From a checkpoint of a small sound classifier: batches of 256, trained on synthesized solo parts of chorales (CocoChorales).
Rows from block 6 of a small sound classifier, named by matrix and row number. Rows with one number belong to one neuron. Each number is 128 + 24 x the weight over its row's rms, rounded and kept within 0 to 255. All counts start at 0. Numbers have three digits each. After the name is the row's rms in percent of the matrix's.
After each neuron's rows are labels from the 100 clips, of 14848, where the neuron reaches its highest value: "responds to" is what is common among them. Only what is clearly more common there than usual is listed. The data: synthesized solo parts of chorales (CocoChorales).
# fc1: MLP up (model.blocks.6.mlp.fc1.weight, 1152x192), inputs 0-63
# fc2: MLP down (model.blocks.6.mlp.fc2.weight, 192x1152, transposed), outputs 0-63

fc1.630 101:092145114146168047113157106130174151117133106078117152143101165136108105147089157146093132080160124125159092114145125137164149077134119158145146145164115071131157102142149115136133101139168109
fc2.630 106:110133107137104104121110127120119116131139130112106126123101092139139116125110145122130151187138107119111066124136141131106109126126114119099160121129119135128147078115113099147164109141102149
responds to: flute; note D#5; note C#5; note D5

fc1.17 087:172113126150103144083160159102110094142129105088133183152137073132146149110129110138104108131131120144150171094086150133132126142119110162117155141097134113102125128108159103102137125161096156
fc2.17 079:102151143123147106119156076178117132113081110090094127145162099149138114135127064137143157139138083143089109131123151130155114152130114170105129111145138120110166128123127116147141121126061140
responds to: viola; note D#4; note F#4; note G#4

fc1.181 083:153145188159181143100116123122132110136135102131141132127113163135109130127131113059146155112139092150109108119124111137078142143157111125146150141129091150122137141134089141163134150138177112
fc2.181 083:103128124157118118107124148151125108108151105083088112059171071137137147120133092152132128140120133130162141154131106126145079111163134092166148156116147125112112132136117153126145100148113162
responds to: tuba; saxophone; note A#3

fc1.76 104:105089111159130144165073120113155142153133148088094144109100196185149132103120135143119126140101156138165109140214119126135142083099131131101120149141123123157096127129104108174100122140133129
fc2.76 117:157150132131113156127132126150130131179129149142101126136127133170095116097131114141154098128097160161101138127145080166140122088126152124109142099144114122120104123100088166112142153173136157
responds to: trumpet; note D5; note G5; note E5

fc1.660 083:143139122158138128163176126115109110107129115126094139153130102147110149108142121104136122140115104161133132099138148131125118149138189078142101113125096108120112114131116157115109133147094107
fc2.660 074:087132108160149104126159134143123113122124155084074162125107131168141143103159100129165104157103140083119110169117136086148087121146176128106131164140136097119132103108160141132177140150113149
responds to: trumpet; note D#5

fc1.493 101:091147111159132073103153096126089154111155133125067146096125124107124117191122131103115133113130106139131144147120159139148100158113119157121170144116153129152141135144096148117108104106180156
fc2.493 092:147127097122141112111108140141100105140157092095118164111122133113132093104117161147116125159158126092110113114155127135135109124165109154116114101135125118147125110144098143167141128126146124
responds to: flute; note C#5; note D5

fc1.362 099:098093119149153068126151093132177126133139134130107123121134189163132098148082135118158163134133127124169142116184165128150080068114101130138143131119106128096119135101093158138165143122109111
fc2.362 081:121119095109115129126120141130145143146161084098104129100118094122093121114130134106116153167147118126129120156142119153156128115134089130112126154132113124162162092140076155145167092126115135
responds to: violin; clarinet

fc1.766 100:135120120157207120099101121116155145121142112111133180140106145169102133128108089147102110131086156117154133106141171104139146124115107129144135120114142140129145040144114124144144162134124105
fc2.766 150:105163135149099106122125147128099116132117110118108122073156059110126151114148117113171136130106119119108155173136091148153076115121155094155150158142133117114121127129115131140144113158121147
responds to: tuba; viola

fc1.68 093:106121120141158167066101121138147179128110171141086175144144112135071143110135164108098150129142118137162150147172179146138167153157125130130128104134135114123127144140109136102121093126116129
fc2.68 090:158102147128164112121150148137143109069163101093098137134135090125101146151123162117129095052135115117146126166110122123155147178117116126142118164091110127125124100113055155150140072118144139
responds to: cello; note B3; note C4; note A#3

fc1.448 094:131097128172129108137150136132161145149123124137135162147115128121130111127130156142134182159148114140127130171116136176136141127178176127086140134170131088141131141130117148097110143102145096
fc2.448 085:113127120122130147090158133175130115149111135083095153088158132146137124091119101135163118141148121146083117140123126181174108140131179131172116127147134131130115102108134173129141150146117128
responds to: horn; note A#4; note B4; note A4

fc1.592 095:186099164141135098129099123145167158165116139090114118151113124137152129145109128120114096114153121097125158128122124150161090134173166086109130143103121141105121109143128060152126139188155121
fc2.592 069:091117058143118157157160187147155108090142135073095140119109108123132109141102156110120115087104141104130151160120129133120103139152178166143169165107146092152129103147121103136099130092149163
responds to: horn; note A4; note A#4; note B4

fc1.29 105:133134137147142098063093097118147108185108101100086138110119129141091140131119119129104108140145118169119131137155146168145175097111119149090155132121183125144114149115073081107130109122120095
fc2.29 100:143087157134130134141148121112142126077140148133038136107093102123102132136161133129164130064117132152138132187098109123153138162107155081121137127139122096114111141076110144146165094121134136
responds to: cello; note F3; note G3; note A3

fc1.19 089:110143144166135144127137137116149135142159127108112121142136166125095090157110113092124079105141126106158162145150129126171178155151077126095135124100118130169127152155117119125129096118175105
fc2.19 087:129110122130117145127154202124099159116087123135120092086136097124135146125109134126133155161116096139150147143130146151129107125140140145174114137131150120119106124124184122123115112079177135
responds to: violin; note E5; note A4

fc1.290 091:112129125158179121101113074130179096114144132111133114139110152163131118128102086117118114168145101155171132099143121125135182138144135144103099115127134115150118088138129113135106117150106101
fc2.290 120:131150137162112104145124134129105137134116130094099123074152070118124136129158114117152143159120141123095156174137100133141096117110170106162143153130133103103118134122116117142137139176131160
responds to: viola; note D4; note D#4; note F4

fc1.359 100:101132187153136075127173113133091130078151139155107108132120093128130096105107130107133124087156145150130148127110144146136080061088127135152129138133097129151128042101107118135136132135125140
fc2.359 103:161133076146122130126139109112095122158148125136080153139110137119151122139176125120095112144164127098163154051155111132133133183123133146138094105110121152089133157151111168135131108114175113
responds to: flute

fc1.463 100:114135101146109142121112115130139141120138132107118123108126185200108172147111127105081118124155146132163145112181151112098175120109109098111111143117148095127122168111132083174101143102124137
fc2.463 101:156150151148126141167146110127124160129121147137114117142144133145091108118144129103163115133115153161127138142130103138106169160107151074129109148158124131074109169104101129117123127139144116
responds to: saxophone; note A#4

fc1.234 101:156105148149146095126111148117094117131129118128078094146120124133114133120096152102119111125148162133144138146172189123124133141209137130100141089094150123127107123114091130131117162050164135
fc2.234 108:125135113132148156157094102136118105116189140147133101141102145126125103141100115112094132077140133158141106144158138130125128178157113128074157110107140150102131148123092104118127107116154131
responds to: viola; note D4; clarinet; note E4

fc1.373 100:151128108133172147156128106129161125117125108153138127146117132136110141164145185137083076107123144126125131113118129082110134123094091099095106141127142136139120086151107123092127135175157100
fc2.373 094:098115106129077127136151148080144141099104118087133147124155107122132162137153146123181179113129087095142159142108138130152152135095151107164136135148134103123149126076148092142115106117148138
responds to: viola; note F#4; note E4

fc1.741 098:097140135144151116096087140130125147110177134113095138150111116121128149161123146134081125124125119139140143117118152107144135144133113128125187155106127159145131062123146141117111108159130104
fc2.741 108:100132104150120121128138145129112084116137088082103145086117066126150149120145132110130146096113133105100141140149107148156089108142146124124160163158105115125128100134104127165169111164105165
responds to: tuba; note A#3; note B3

fc1.47 115:071111143130117132118116097126179157139147067102086149194148147129086162142143144151089132159129128149128143119145152177122090123110143137144118120115142112143103119117130129115115138139098146
fc2.47 114:150102123119127120142129133121168086094155106113080131143121098105137133136149151116143097113155137111171126129097127117209122150160104106118121148127105118174126157125089174162104099101127115
responds to: trombone; note F4; note D#4; note E4

fc1.412 090:107114108153152149140151129148141110121116125160118167130153163162113125152122118154080134156102154060140180102145146149134159131131130142102133152132135194149130079132136126151162097173134101
fc2.412 114:105148119143091107146121143106103131149130130119110113069144060107115139112147115138168142139108114121122142160142097154175101094115154101149154157133134104117127128124126109138149119170118167
responds to: tuba; viola; note G#3

fc1.266 107:122179160158054145150121126151146142119142112127139149117164141153128177117141088118151154111133166140139138117128149128139152131150093133129158128099100115130104128141106133147094152134097135
fc2.266 113:120110127134103129079148151140100069134131092114108108115185088126121173110113105114142130122145108128134126109104117162145116130141133128177118122155113113144179123123141119125125123118171142
responds to: trumpet; note D#5

fc1.446 113:129114152150184131117126142121123114107111122110111173138074135153140141133126120062117145121168112114135093125096142152124154129139101130097137149154104131129130117128097165128104145131124118
fc2.446 095:160115124153131140160133094114154140137195137132120141122127095125143196127108123087122097122119144124130140161138121131108088111122128125111143125115127105128154115113105130108157147109127131
responds to: viola; note G#4; note F#4; note E4

fc1.56 088:114132125145180065056114131123116132090123112091085115117099194151125124136117135126102123096141121093196106127172158164095105093105116108111144163147157147121147080111105137108157101089150126
fc2.56 079:141125094145123132150120144106133142143115132086110095069117074121129086139141126155151131180091121125082127127162122094122099120104136152108148150103152074117121100113087110131144119137136170
responds to: flute; note D#5; note C5; note D5

fc1.484 103:113146132150149144105110129108179124079141120129121119161115125084109161130132167100089131081163105122142119112112178127147118185105113137146156160162110132115114070124134151147110127117116126
fc2.484 095:140112095149148115147133109112160098143113147118121110131123130138153179118148178144122129101111106134120152105147117120164136119125101140131113098140110094151140123121153135167134130152127111
responds to: viola; note G#4

fc1.372 088:092110105117187133100089147119169122146140134097072136109122136133138084160176090130126069105130147131142137154154125120080157120086106110126120121154149114154107092140152090172127113130123126
fc2.372 069:133110138157108130138133105101143167156103137129091102060137110092120159143146115098120131123108163144132153171122120108116130151088159127141142146151086122117139160103084106154147125105148149
responds to: flute; note F5; note D#5; note E5

fc1.573 093:158114148147137124103123121101116122102143086138135179184124118141085128154086093169099142139110125154210167117088166098139130178149101116126130125094134119129125121150110086113106124136113120
fc2.573 088:088131160182141103173142128169113150102125118108111137088151090128133171157106133163146145122100110132085121124112139095101134141114130116155115151112113112107152094138118092140132109118100148
responds to: trumpet; note F5

fc1.351 132:147128157131199138162099108123120123078108151143148141152091178148074124121137119092144151112141129155136156123155172118127077140155125130108129127109125121143147167163098117140125111146175112
fc2.351 148:140113134148086169121137088123119115129083178143121135128116125159111119121125126151104168141102131144125133116129181129099127130150143134169111115125148151073149120131138139128143131142086115
responds to: saxophone; note A4

fc1.578 079:115096176143183144146122165120100119132145126112135145145122134173158135151114140070101115142141129152121114098142162114133150089167119110090146131093111126159132158151097132109134168094158118
fc2.578 081:113147109173149157152123119142098126134139160109083105061133086104120132096101095114153136096087089136126138146134080136151083115141148140091155151113124059079115134087112130119131132157118162
responds to: violin; note A4; saxophone

fc1.3 106:121121151147157073125122150134191157129150179104117109129101162118141136122093183118114107051152118149138096122174151133126127104149140115105138121110136115128166139116130161172141095115164136
fc2.3 105:125128106130092110124137117119157144157132076134110100120093111130120133171119126154111146176131110148081098171111134103117133146121111120085117114136123143130138079130097118125148121116080148
responds to: flute; note D#5; note D5; note C#5

fc1.106 102:094129156131171132119117102149215112150126116104085132154113146148088171140114150109140140125166091154164118141170160132152142133192134134132104134123130128113108089108089125136092143129102133
fc2.106 081:160106115150125122144120139117185104117151121091088158108149123125153137117130142157154114095147143161133125180148109121164139121169089123108115180125115121123075119129093177137128081141117126
responds to: cello; note A#3; note G#3; note C#4

fc1.557 100:088107140162125134127125142121134106130129141130096164132117155161138165129113121099114118114177157130147083127104135111101147138173117122126148157148105172105137144135114149084141130097157128
fc2.557 100:149097130134106109147150121122169147122206126142148116138128116120140174140104117081134120145117116120160150151103122117109131096152168103090118120113127094141175099126133103123140137096141133
responds to: tuba; note G3; note A3; note A#3

fc1.386 093:107084094132186130026140147109159137121111124117136125132126142080122154163109152142127154128134120163168081161127148154126126144120131163147152113136123134106113113164122149092131136139127120
fc2.386 091:121119158173124123120120123102166110125095154112068134100127118158124152105142144135139148081125124123127157172124100134138118137140168115136128135095104085105131124085140148112164110177118141
responds to: viola; note E4

fc1.251 082:101134162138196103102172109161113123114103079135133179166106178145117113161117127117127114137149112129177138150137127110127132092126125109121162114127134150114111112160091153095161132154129125
fc2.251 088:137121117165103089128128105122167126131170143105107150089162074147156178114132087094159118143094125123136148168119098146124076116130151101116154157101135101136160100110107103120157136143115138
responds to: tuba; note D4

fc1.731 084:141144147153139122108132080158162137112143132098110138099110151158127147148127116146095171133155154122171137116150149149152144112121126132129116120102145096123156157134118120136129129141128131
fc2.731 075:151141142158083087140108161139147123141140090112127074085152093139123171115129126123099145167127143136119158151145089115141123099089149096142128120108132078132172090135093081189153123139129161
responds to: trumpet; note D5; note D#5; note F5

fc1.419 095:107171158170127142112172112131108132102131162084156170086121144143120123111147144101128124116133093127132137087068180160079155073132155106152138132148126120088093106156136123093118102146105134
fc2.419 074:150128097160128130122113106118101122125152125107113143128112120113161125145101146132139116116123105102121107157161106120105076148144137125085130129114170123108161090116138132145100094114116170
responds to: trombone; note D4; note E4; note D#4

fc1.264 093:120155163175168123117102173125147134129137134118124148131135134144088161123132152115116153097111152112173139119134146138141167124097083150131139147125167130115166106121093110097106096143144087
fc2.264 098:099144145143082088122131111121123122129122112111105114074154074131124168115159130119154138133128100128107151144142113156160090089108145121145171150137114115140141150127131121140150123146130171
responds to: trumpet; note D#5; note F5; note D5