config.yaml
train_examples: 39062
gain_aug_db: 6
spec_augment: false
norm: "layernorm"
mlp_ratio: 6
inner_norm: false
width: 192
warmup_steps: 2280
Rows from block 9 of a small sound classifier, named by matrix and row number. Rows with one number belong to one neuron. Each number is 500 + 50 x the weight over its row's rms, rounded and kept within 0 to 999. All counts start at 0. Numbers have three digits each.
After each neuron's rows are labels from the 100 clips, of 14848, where the neuron reaches its highest value: "lies over" is the class under the peak. Only what is clearly more common there than usual is listed. The data: synthesized solo parts of chorales (CocoChorales).
# fc1: MLP up (model.blocks.9.mlp.fc1.weight, 1152x192), inputs 128-191
# fc2: MLP down (model.blocks.9.mlp.fc2.weight, 192x1152, transposed), outputs 128-191

fc1.666:422422566436441521576488528522514503546526574523487497536526528419599389597468476515488462421507599507510573515409517429568480452454564456468482466497529499478542460457528503420522507414510510
fc2.666:512542504495485625438523537463422497475423526491543487494516515621520416487520562502533438526478401501455504532541528466473489496601493492552525470401490508471619436516539460583534453513558487
lies over: C5

fc1.318:451488433457500559489527432399526492431638545547481488504510563536507477506466488521520548460458491509486459514471530471501486385552498529459501457454485500629537641478561492439436449456512555
fc2.318:510526497519550478604422542504376483481477502509401434635571492359472516455514559518410447516559444496540463476499469498432545507498504540605480543463439508487416471542506524495522524529499477
lies over: G#4

fc1.638:443471524437445446390451532456489483528506529526542467415486528470442402469482433549448557511474519478467618495472529501600513578535512516420407506468527455547550491533498488557480441522503420
fc2.638:556506446433542457475482490521452512526581458512517469352445474446481473519420476572534492498551410489484477501443478432523425431462466395344488476500525459524467454498533511442482497549487512
lies over: A#4; A4

fc1.744:488549572531498559509498460467512500444470494493535511471518591466501627450442587483537482505551573476547493570565493511570479527392515483437524588497474538472512462433598442426414473469551523
fc2.744:545527593562470442519483403465448439492505465441590538456454439535542351428561499506504427510568425478428401560495490489477499459522463466490528516427541490515417511516572503553574485522443464
lies over: F5

fc1.155:454434602388555477480471450496585541559526558454492501448585557565557430515512444483491517563559493627399476458420481448491486517522511571493479486470539510493588497521449444586528499536529607
fc2.155:511516423525526517457518467547446555498495509513501471620506533457521551534514563517463630471451547449482548493461547493454645456520536546535468479529452503615342527482485668448658552461523411
lies over: G4

fc1.260:372478592477509615416489498494483582542564606516461471533485459497441383436502528591520507484445403486528454546499439473541524559534518485460446469480535455481551508529428513425477421510456526
fc2.260:488465459520450521531457485575470561531406460443445428562486482450454501501477508563399612512474633434457550487453468450489557525510537489540443503478495518482408505545391630508660549532476474
lies over: G4

fc1.387:499506491509521573523481471518516462446581495448468534411491513472531548490509490502499654557435626563492416555458522456460461470439519459554457439506509493574541620474565530438493462536554506
fc2.387:512514480483567565644448543438412476465426554529412489631494466381498520474511488492399464496589457480476412505480503421443520472513423538568480497465495492505404446540505477478522506486466496
lies over: G#4

fc1.203:428574573545506582446479478499579547492488471423529522458483560522494441495559427596484509499424579542603400516447464476451516500527528433486612485480528442522462397499552542508552561515487528
fc2.203:488552483485431504585455570475407555436452465494512529499486522530446593556525535523565522518493386601477464428538517558348482528556465655496420537442512539576539523517498437416463447573494465
lies over: silence

fc1.724:448495489400532596471459414514601521493526507418525467502535463508486548530626395520441447506461412480517474482480484522382579491466445521498397495485516382569462531490586544525610487449466475
fc2.724:508589532525459427490593503451494506598470549490511484468504517448479553500481485424558558438545633495514555471635519596445543489567429538467520496440500547563447571470585508469309534582499473
lies over: A#3

fc1.392:463542493394524513492488502488534520464463586532541494454483424419467487538572480591557497513477485520447468509514509495465501532417451544455499537542506428507389482520488448470451522571467517
fc2.392:531479529466503506513614532488327540467504485438475466696456566439498533527572503501468472508591455358524507528492515500499452494526522547500466510535501503517448517511467559467475475495497491
lies over: D#5

fc1.557:483532535438500503487515496489448485553524558440516537450396543354524516495481471577405607478531628457359516548479502466598579549451474559437511468473491413470411518459471486440483542522446498
fc2.557:463459453512482448573508499478294639473441437428483508553449464525454449493507450481556473490514364506514500530532487487496508484508483592459417510512465509506617469510403475506494504490504557
lies over: C4

fc1.277:445410514549527562521534434511451529527446552659546490501502534477540384498480546456363467485461584527517492500455504554455498466526561574491616468473580479582504586495442534479394481442478486
fc2.277:526512486510413473543555540469476566445452475420513498456527537682470530569484430492513408466468467434471472434494473444526474506539514571515502437492552505482547537537484503468615447552458459
lies over: F4

fc1.276:442536572466521590476475475528447511513501536546461523528460530466446502375537545422469542532531550512540517436450524522454481437474501624552523573456501530437498459538410449474449477515531501
fc2.276:588531459485498540573454441506505547480466540573504507415511499546402488481440527518409595475556484496537517433483471373446480462583438493491428511520519502479599578501365571437599510509443499
lies over: E4; D4

fc1.311:472464523395481521537477431453497480635467571507508414520461476454580486503425511461438429480542593505386516525404524520474452520534477494479484496458488437472455478511449570435481549464505483
fc2.311:504532481570485514576505519480283550506495531512506525590434492572531495522498548479476521524562344519515481477608472501467470518472513503491471493518486472523586448533501450500541518497517495
lies over: C4

fc1.655:470473439464540523472494411506514460484485541511521477549461471533518481556534512484555487556466453507447538548459491456529589476508464516492589558545516527488451520434590477438577476487488475
fc2.655:426549579548508370520599436499520444530522551505544424521484466437467511511500533509506455455502526493486544491647447547466570499509427490454464534428503499556547573486578526616455527587431472
lies over: A#3

fc1.741:553490481480387589516534413469474491487629482489434596477583455450500579522517506481529590481448625558561504450430557488481498445460521517509479494446500469551515574436530532495529463486593572
fc2.741:509475480515504548660431525497417497489480537516452458669542485397519490523422471484477487473530437500509475522481493470468534492559489508563469447446472501490335410527538480498510510535486489
lies over: G#4

fc1.228:449406492480412545499522555463475572415467581540532503568512416483552482487402486473525503376416526498461516453489544460491501435425528467520523495455531455601532534462559593428496472545548531
fc2.228:465506576487539557639471502500414484471493524481497513662502440419458457455506500469405462548545508525535529547583445461456522505441523460587489529441502464473467437514553484571515554569557546
lies over: G#4

fc1.229:503448502533513577531398471480444535474559527541415463446472550398498485484545479474443469484551532566468543560507422519553486519444611511463495423489521414568503450488501521534577488457480524
fc2.229:593453473492480522502548477554462521492473513443486554648457537473466546525520456479491529501478616467439558479446557505455539556467514546489503424483497575553435513574483591460548422562475462
lies over: silence

fc1.329:474485568519461486527489455532413485561479456540548489467548568558527462469570573448512485482509439582487565503446466493534468607477592506523465514490459573476481444544426424526471572492477615
fc2.329:499473463641484430591485446576496519480457507525472537452565472505435407464504436453464587521514490435487524603460507534490437544488590483485522549605435479519600510454336505499545503505519502
lies over: G4

fc1.58:554479529426508585437488448497571557436540518542416498458523542521480443504530518528456550455431493659460641495464501488564580393458503471444540554559582499465478406492610507457480465550461575
fc2.58:535490483496431506553531539474351502441606474500532391550502419571576577497451541489574576412404431526527600422548524411470511482508433439463479395497527528483513499524615505488520527505466584
lies over: G#3

fc1.695:404508492483515421463490557482386492518549521488569538509485488462449469474546357536517538424493454453465490583522641470471412481547482538436538497537527396533508519444482580478523522456426497
fc2.695:461550489538500623493440495481544462398507509531569468494467536465405479513528347490522524626516529426506441525430316507490383382537421410402547484548527549564549548489455487506477496474442531
lies over: A#4

fc1.274:463474570492433500556506527493484486554521518483585468529478395469570480485623497498443431562520483647496569476550479488415430494452542570521504487517575602544510430441546563567541499514491472
fc2.274:515521527478468484453519460462426502576486540562450480480573584441465554563539507491463517511553493552454531509478618510517480542445573484544605515471491428510498502400562441549465518621502457
lies over: G4

fc1.515:405466512498491572357523510518573530479459499532488489462443383472470456551449488527529538513397512496518526476513592429521530452519431482430511566499533485486461551416512514570438608454479553
fc2.515:544482433513560509482481495561587401470602394519439469461475498457553438493496470497394532571542447447521448501481454499492497473499500383419495481531496459514321519508482569491530510509478542
lies over: C4

fc1.452:569524494466549507494492484559530512436474425470583499486498401496490506489620467435595521440528450593472614529587449399477470542512537495473530495567564456520416491494409372521547553545550562
fc2.452:504501475531510489499502499475507465446439442461470539513540522438434602421382485472535499495464570463560558521488491485468517516515483504389464504458527442434485525482403522512357561500517548
lies over: G3

fc1.602:489544534474463445510469497460465523545490505440454478540543450539577497499440535541506461500436439546476497512487510532494426501413508537463458445474526480504367544536446478499614529546479524
fc2.602:448497527498448499503558564465652496514465504451443469506538514486475543525535498472577546531507645489431533537499561552549414608520503468498542519462506543483504531463452421520357448546436518
lies over: D4

fc1.378:459399500504458464447534487453485527557490544445553449562523457500473536418488355515440566487544464509459533549604520537547380477398544489453534504543507511442528462527534474480545416504468552
fc2.378:427451497540464459518542411476388545519480584473462549465526492565504504467426461520562503369434450526574472449638523592446648481525473525507507505498505479533437511453528508463490529526545521
lies over: A4; A#4

fc1.753:475449514479381495488536508403545484589447494477540450428538578557585499497429637520487508505506549570503468537495449522543513536446575511465522523444492487425478482450492442555493535535450509
fc2.753:462511442641542537546493469535547483528466544536517555449527489466537440451464480463461552555520463409516556528493499560538513539486526470497506562650481466496612513495366514501509597452563537
lies over: G4

fc1.475:454492573448561518523476453509464525477460559449569548444438505511472528530473508443623519481506481475504496534434523414534458532443495618487608473496483399535471542407518481468534615490502446
fc2.475:481495554548476467540496458537533540490444396464524531456478517451511558422462499434583467497486455379516555509423516501487475559463484498527505471503530499485420464456460547570332503493446424
lies over: B3

fc1.248:464514548503489649523520492408602533455586545459486446485439401524501507566532521491536605454449612605545470470509623490529529374473460532571508474452565566519455493437542555432478479492485584
fc2.248:517432497512499462609575537516455472475487491444394423629501433415565468488428456408451497472574439456526522553534477440454540511461507492544455447475471501499460499532563602540568498551459532
lies over: C#4

fc1.511:449515448389557515395564479484461481528557540460516505524562468466477468540507423523482504456491459452441507552444607528440523500544443569495442501582537442589478559469521496484510577513498485
fc2.511:447563514572513513511526458457574463458524543571584394457457536388403470488458382444523510559445539431462476538510330610498523447553398481437554564509546575611555567502532483541398490499416495
lies over: D4

fc1.567:413467455525451540572513502538522468421525521492556585536437493477415527465513436531530529490524397466398508501593512558512472615434456486465631503465388480469439478588464537435375526353517454
fc2.567:459466509513507468546513472525403442504502553494479525559488455598480540501584583480467455399516587448490511407543522456503565545598393560469513499460417527416474550532443483566567485508438519
lies over: D#4

fc1.436:435417462488436498417553510501594535550446496517587539401524504513519457438504376457481571509464490548471551545491522503528431499456522525451523549487587408512489522465465469435405571397478579
fc2.436:488526446468570420491475482568396500488570452508539466491506498483496411529492490500464463547535544484499413476459473459476419410591507427405476553500512432544385485456529519475512545503510518
lies over: G4

fc1.246:496442476440540507441460471480420514484571520575525432432569451410468462472523534537499538589531500603448440519461478546454569548449627513344514460488481603489458429565517496543523498505545519
fc2.246:358440487492509474517463456521546506472578444513524481385663515443432516488499473497442665451482550530540520504450518497502500485457541444474575441447548463503557588414413517495503493464521478
lies over: F4

fc1.92:359498509450426469445499500400531522634455526475577497421411484481509363530506492482490561468433491577503589530521625488497473421456513469439556443444549511456516546460525545523545563463531580
fc2.92:497480461489554466483555453508479451503546456490494456504427485446546395498447462510431512505615450419507426561481426447490528453461544413430491472536515449563405547539566580547558488504501514
lies over: C#4

fc1.146:479446517481418451512516491489484547572440562531424448531583407494603470451516488476487497529542404539392516475531541522536469539530610544471506526474636564541471536515525469585538437494496548
fc2.146:513529466519475520522457472576438569529414463431501486569458493481489526483498459539491638499487616462458578500486389500537580492457531530498392506534525516548370521471441608496589554435485504
lies over: F#4

fc1.469:460485532422486450495473452465558467538538516496507523431537437587497389449464531541541566434550560497503452494523535452535459485457503423578520526484525498552507493421543584466591473481532570
fc2.469:456465571462405561512509515538391535508440576463511583582494499514528560433517546547539469496491407505519494489574478468487472521498518500641443576454534521468523433479563476581477485473555503
lies over: F5

fc1.12:480440504486445458356518522443445522554487575528578529404471461498468379502488480512559575484419501574523570535577548471460482460563478515448515644513541449500507486480555466493487577451445491
fc2.12:505519460451591446488472465523479443498558464510539471391447513429501404519484483528462454534538491452565433506416483447467488411484468419337570525542520439524333474495519483505489475505506457
lies over: A#4

fc1.308:444451441493535488355518476564466449469498526526502452484442489449450540563500545480542568613415457530522523507538464466534486545561429507483489523534477517467492572493472535450515545494527522
fc2.308:527443454536514388538518501427599449490584465492490471382515516509481508497484518437495492468450529503468540551419604505572545471509524379470575493519503462513459553473467477421467465577480481
lies over: D4

fc1.738:522542598466451512531569389532458447498518483494499470430586405518537474563538508591479514546489479568450495513449509497402500508409589426484485474539547601536483475429534526493496478485466449
fc2.738:520478587499523452487416479527500566593469541514494451462572572439493521546484498539493481391452491610452580517554546527465563576453528494469597492444488509523526509407504483580501455509512438
lies over: G3

fc1.537:528455460535490574545366474502430526583522425557584414533575458609535506442502525510448501505519409565471472478526516509455464641523621474462402454494562596456491512494555545465530577453509451
fc2.537:479460586499496436458444414489540459520488486490457475541556513432548456529476452471491554438466650534419566491584472445478518481487543443444552493478470473537424460386481469573454467507493473
lies over: A4

fc1.46:466570654435537584547527469481526491458517498508450524465457514476533547496443521532596551425549580440517413579506490431502535542491465576499504543480468626443564458495535455449416463421524443
fc2.46:499547566527469426526498390474448479473535478485602539484447461520555366468526506532480435510535381472424382588467489445464499471499461470499542543469500465482405508481539460536584468527452502
lies over: F5

fc1.748:427509510472410512489516549533450545494472501449493601533473501530489473511452441512614493513500532477462520558528553494469452533572493623618554619454547489539530515584530469408553515424522388
fc2.748:594476488503445490478520525471409523467514471432550524551429490524506495530489508462628445409504463454477496446510538473447433465611496477616499435458572506444534491502517524575577521469402468
lies over: C#5

fc1.16:521468450539393564468526517453506446425546444469472474598514493524407544423518439507397477458527453431495509521481618482491490549480567475434486490499524543500570481517413420559552531411486545
fc2.16:512502549525474471535498488506552459495463488489422470534473473415499508503476535491406516440511598456460609495508444454477563539459485497493550572440472469502306469553406526412476466531531517
lies over: A4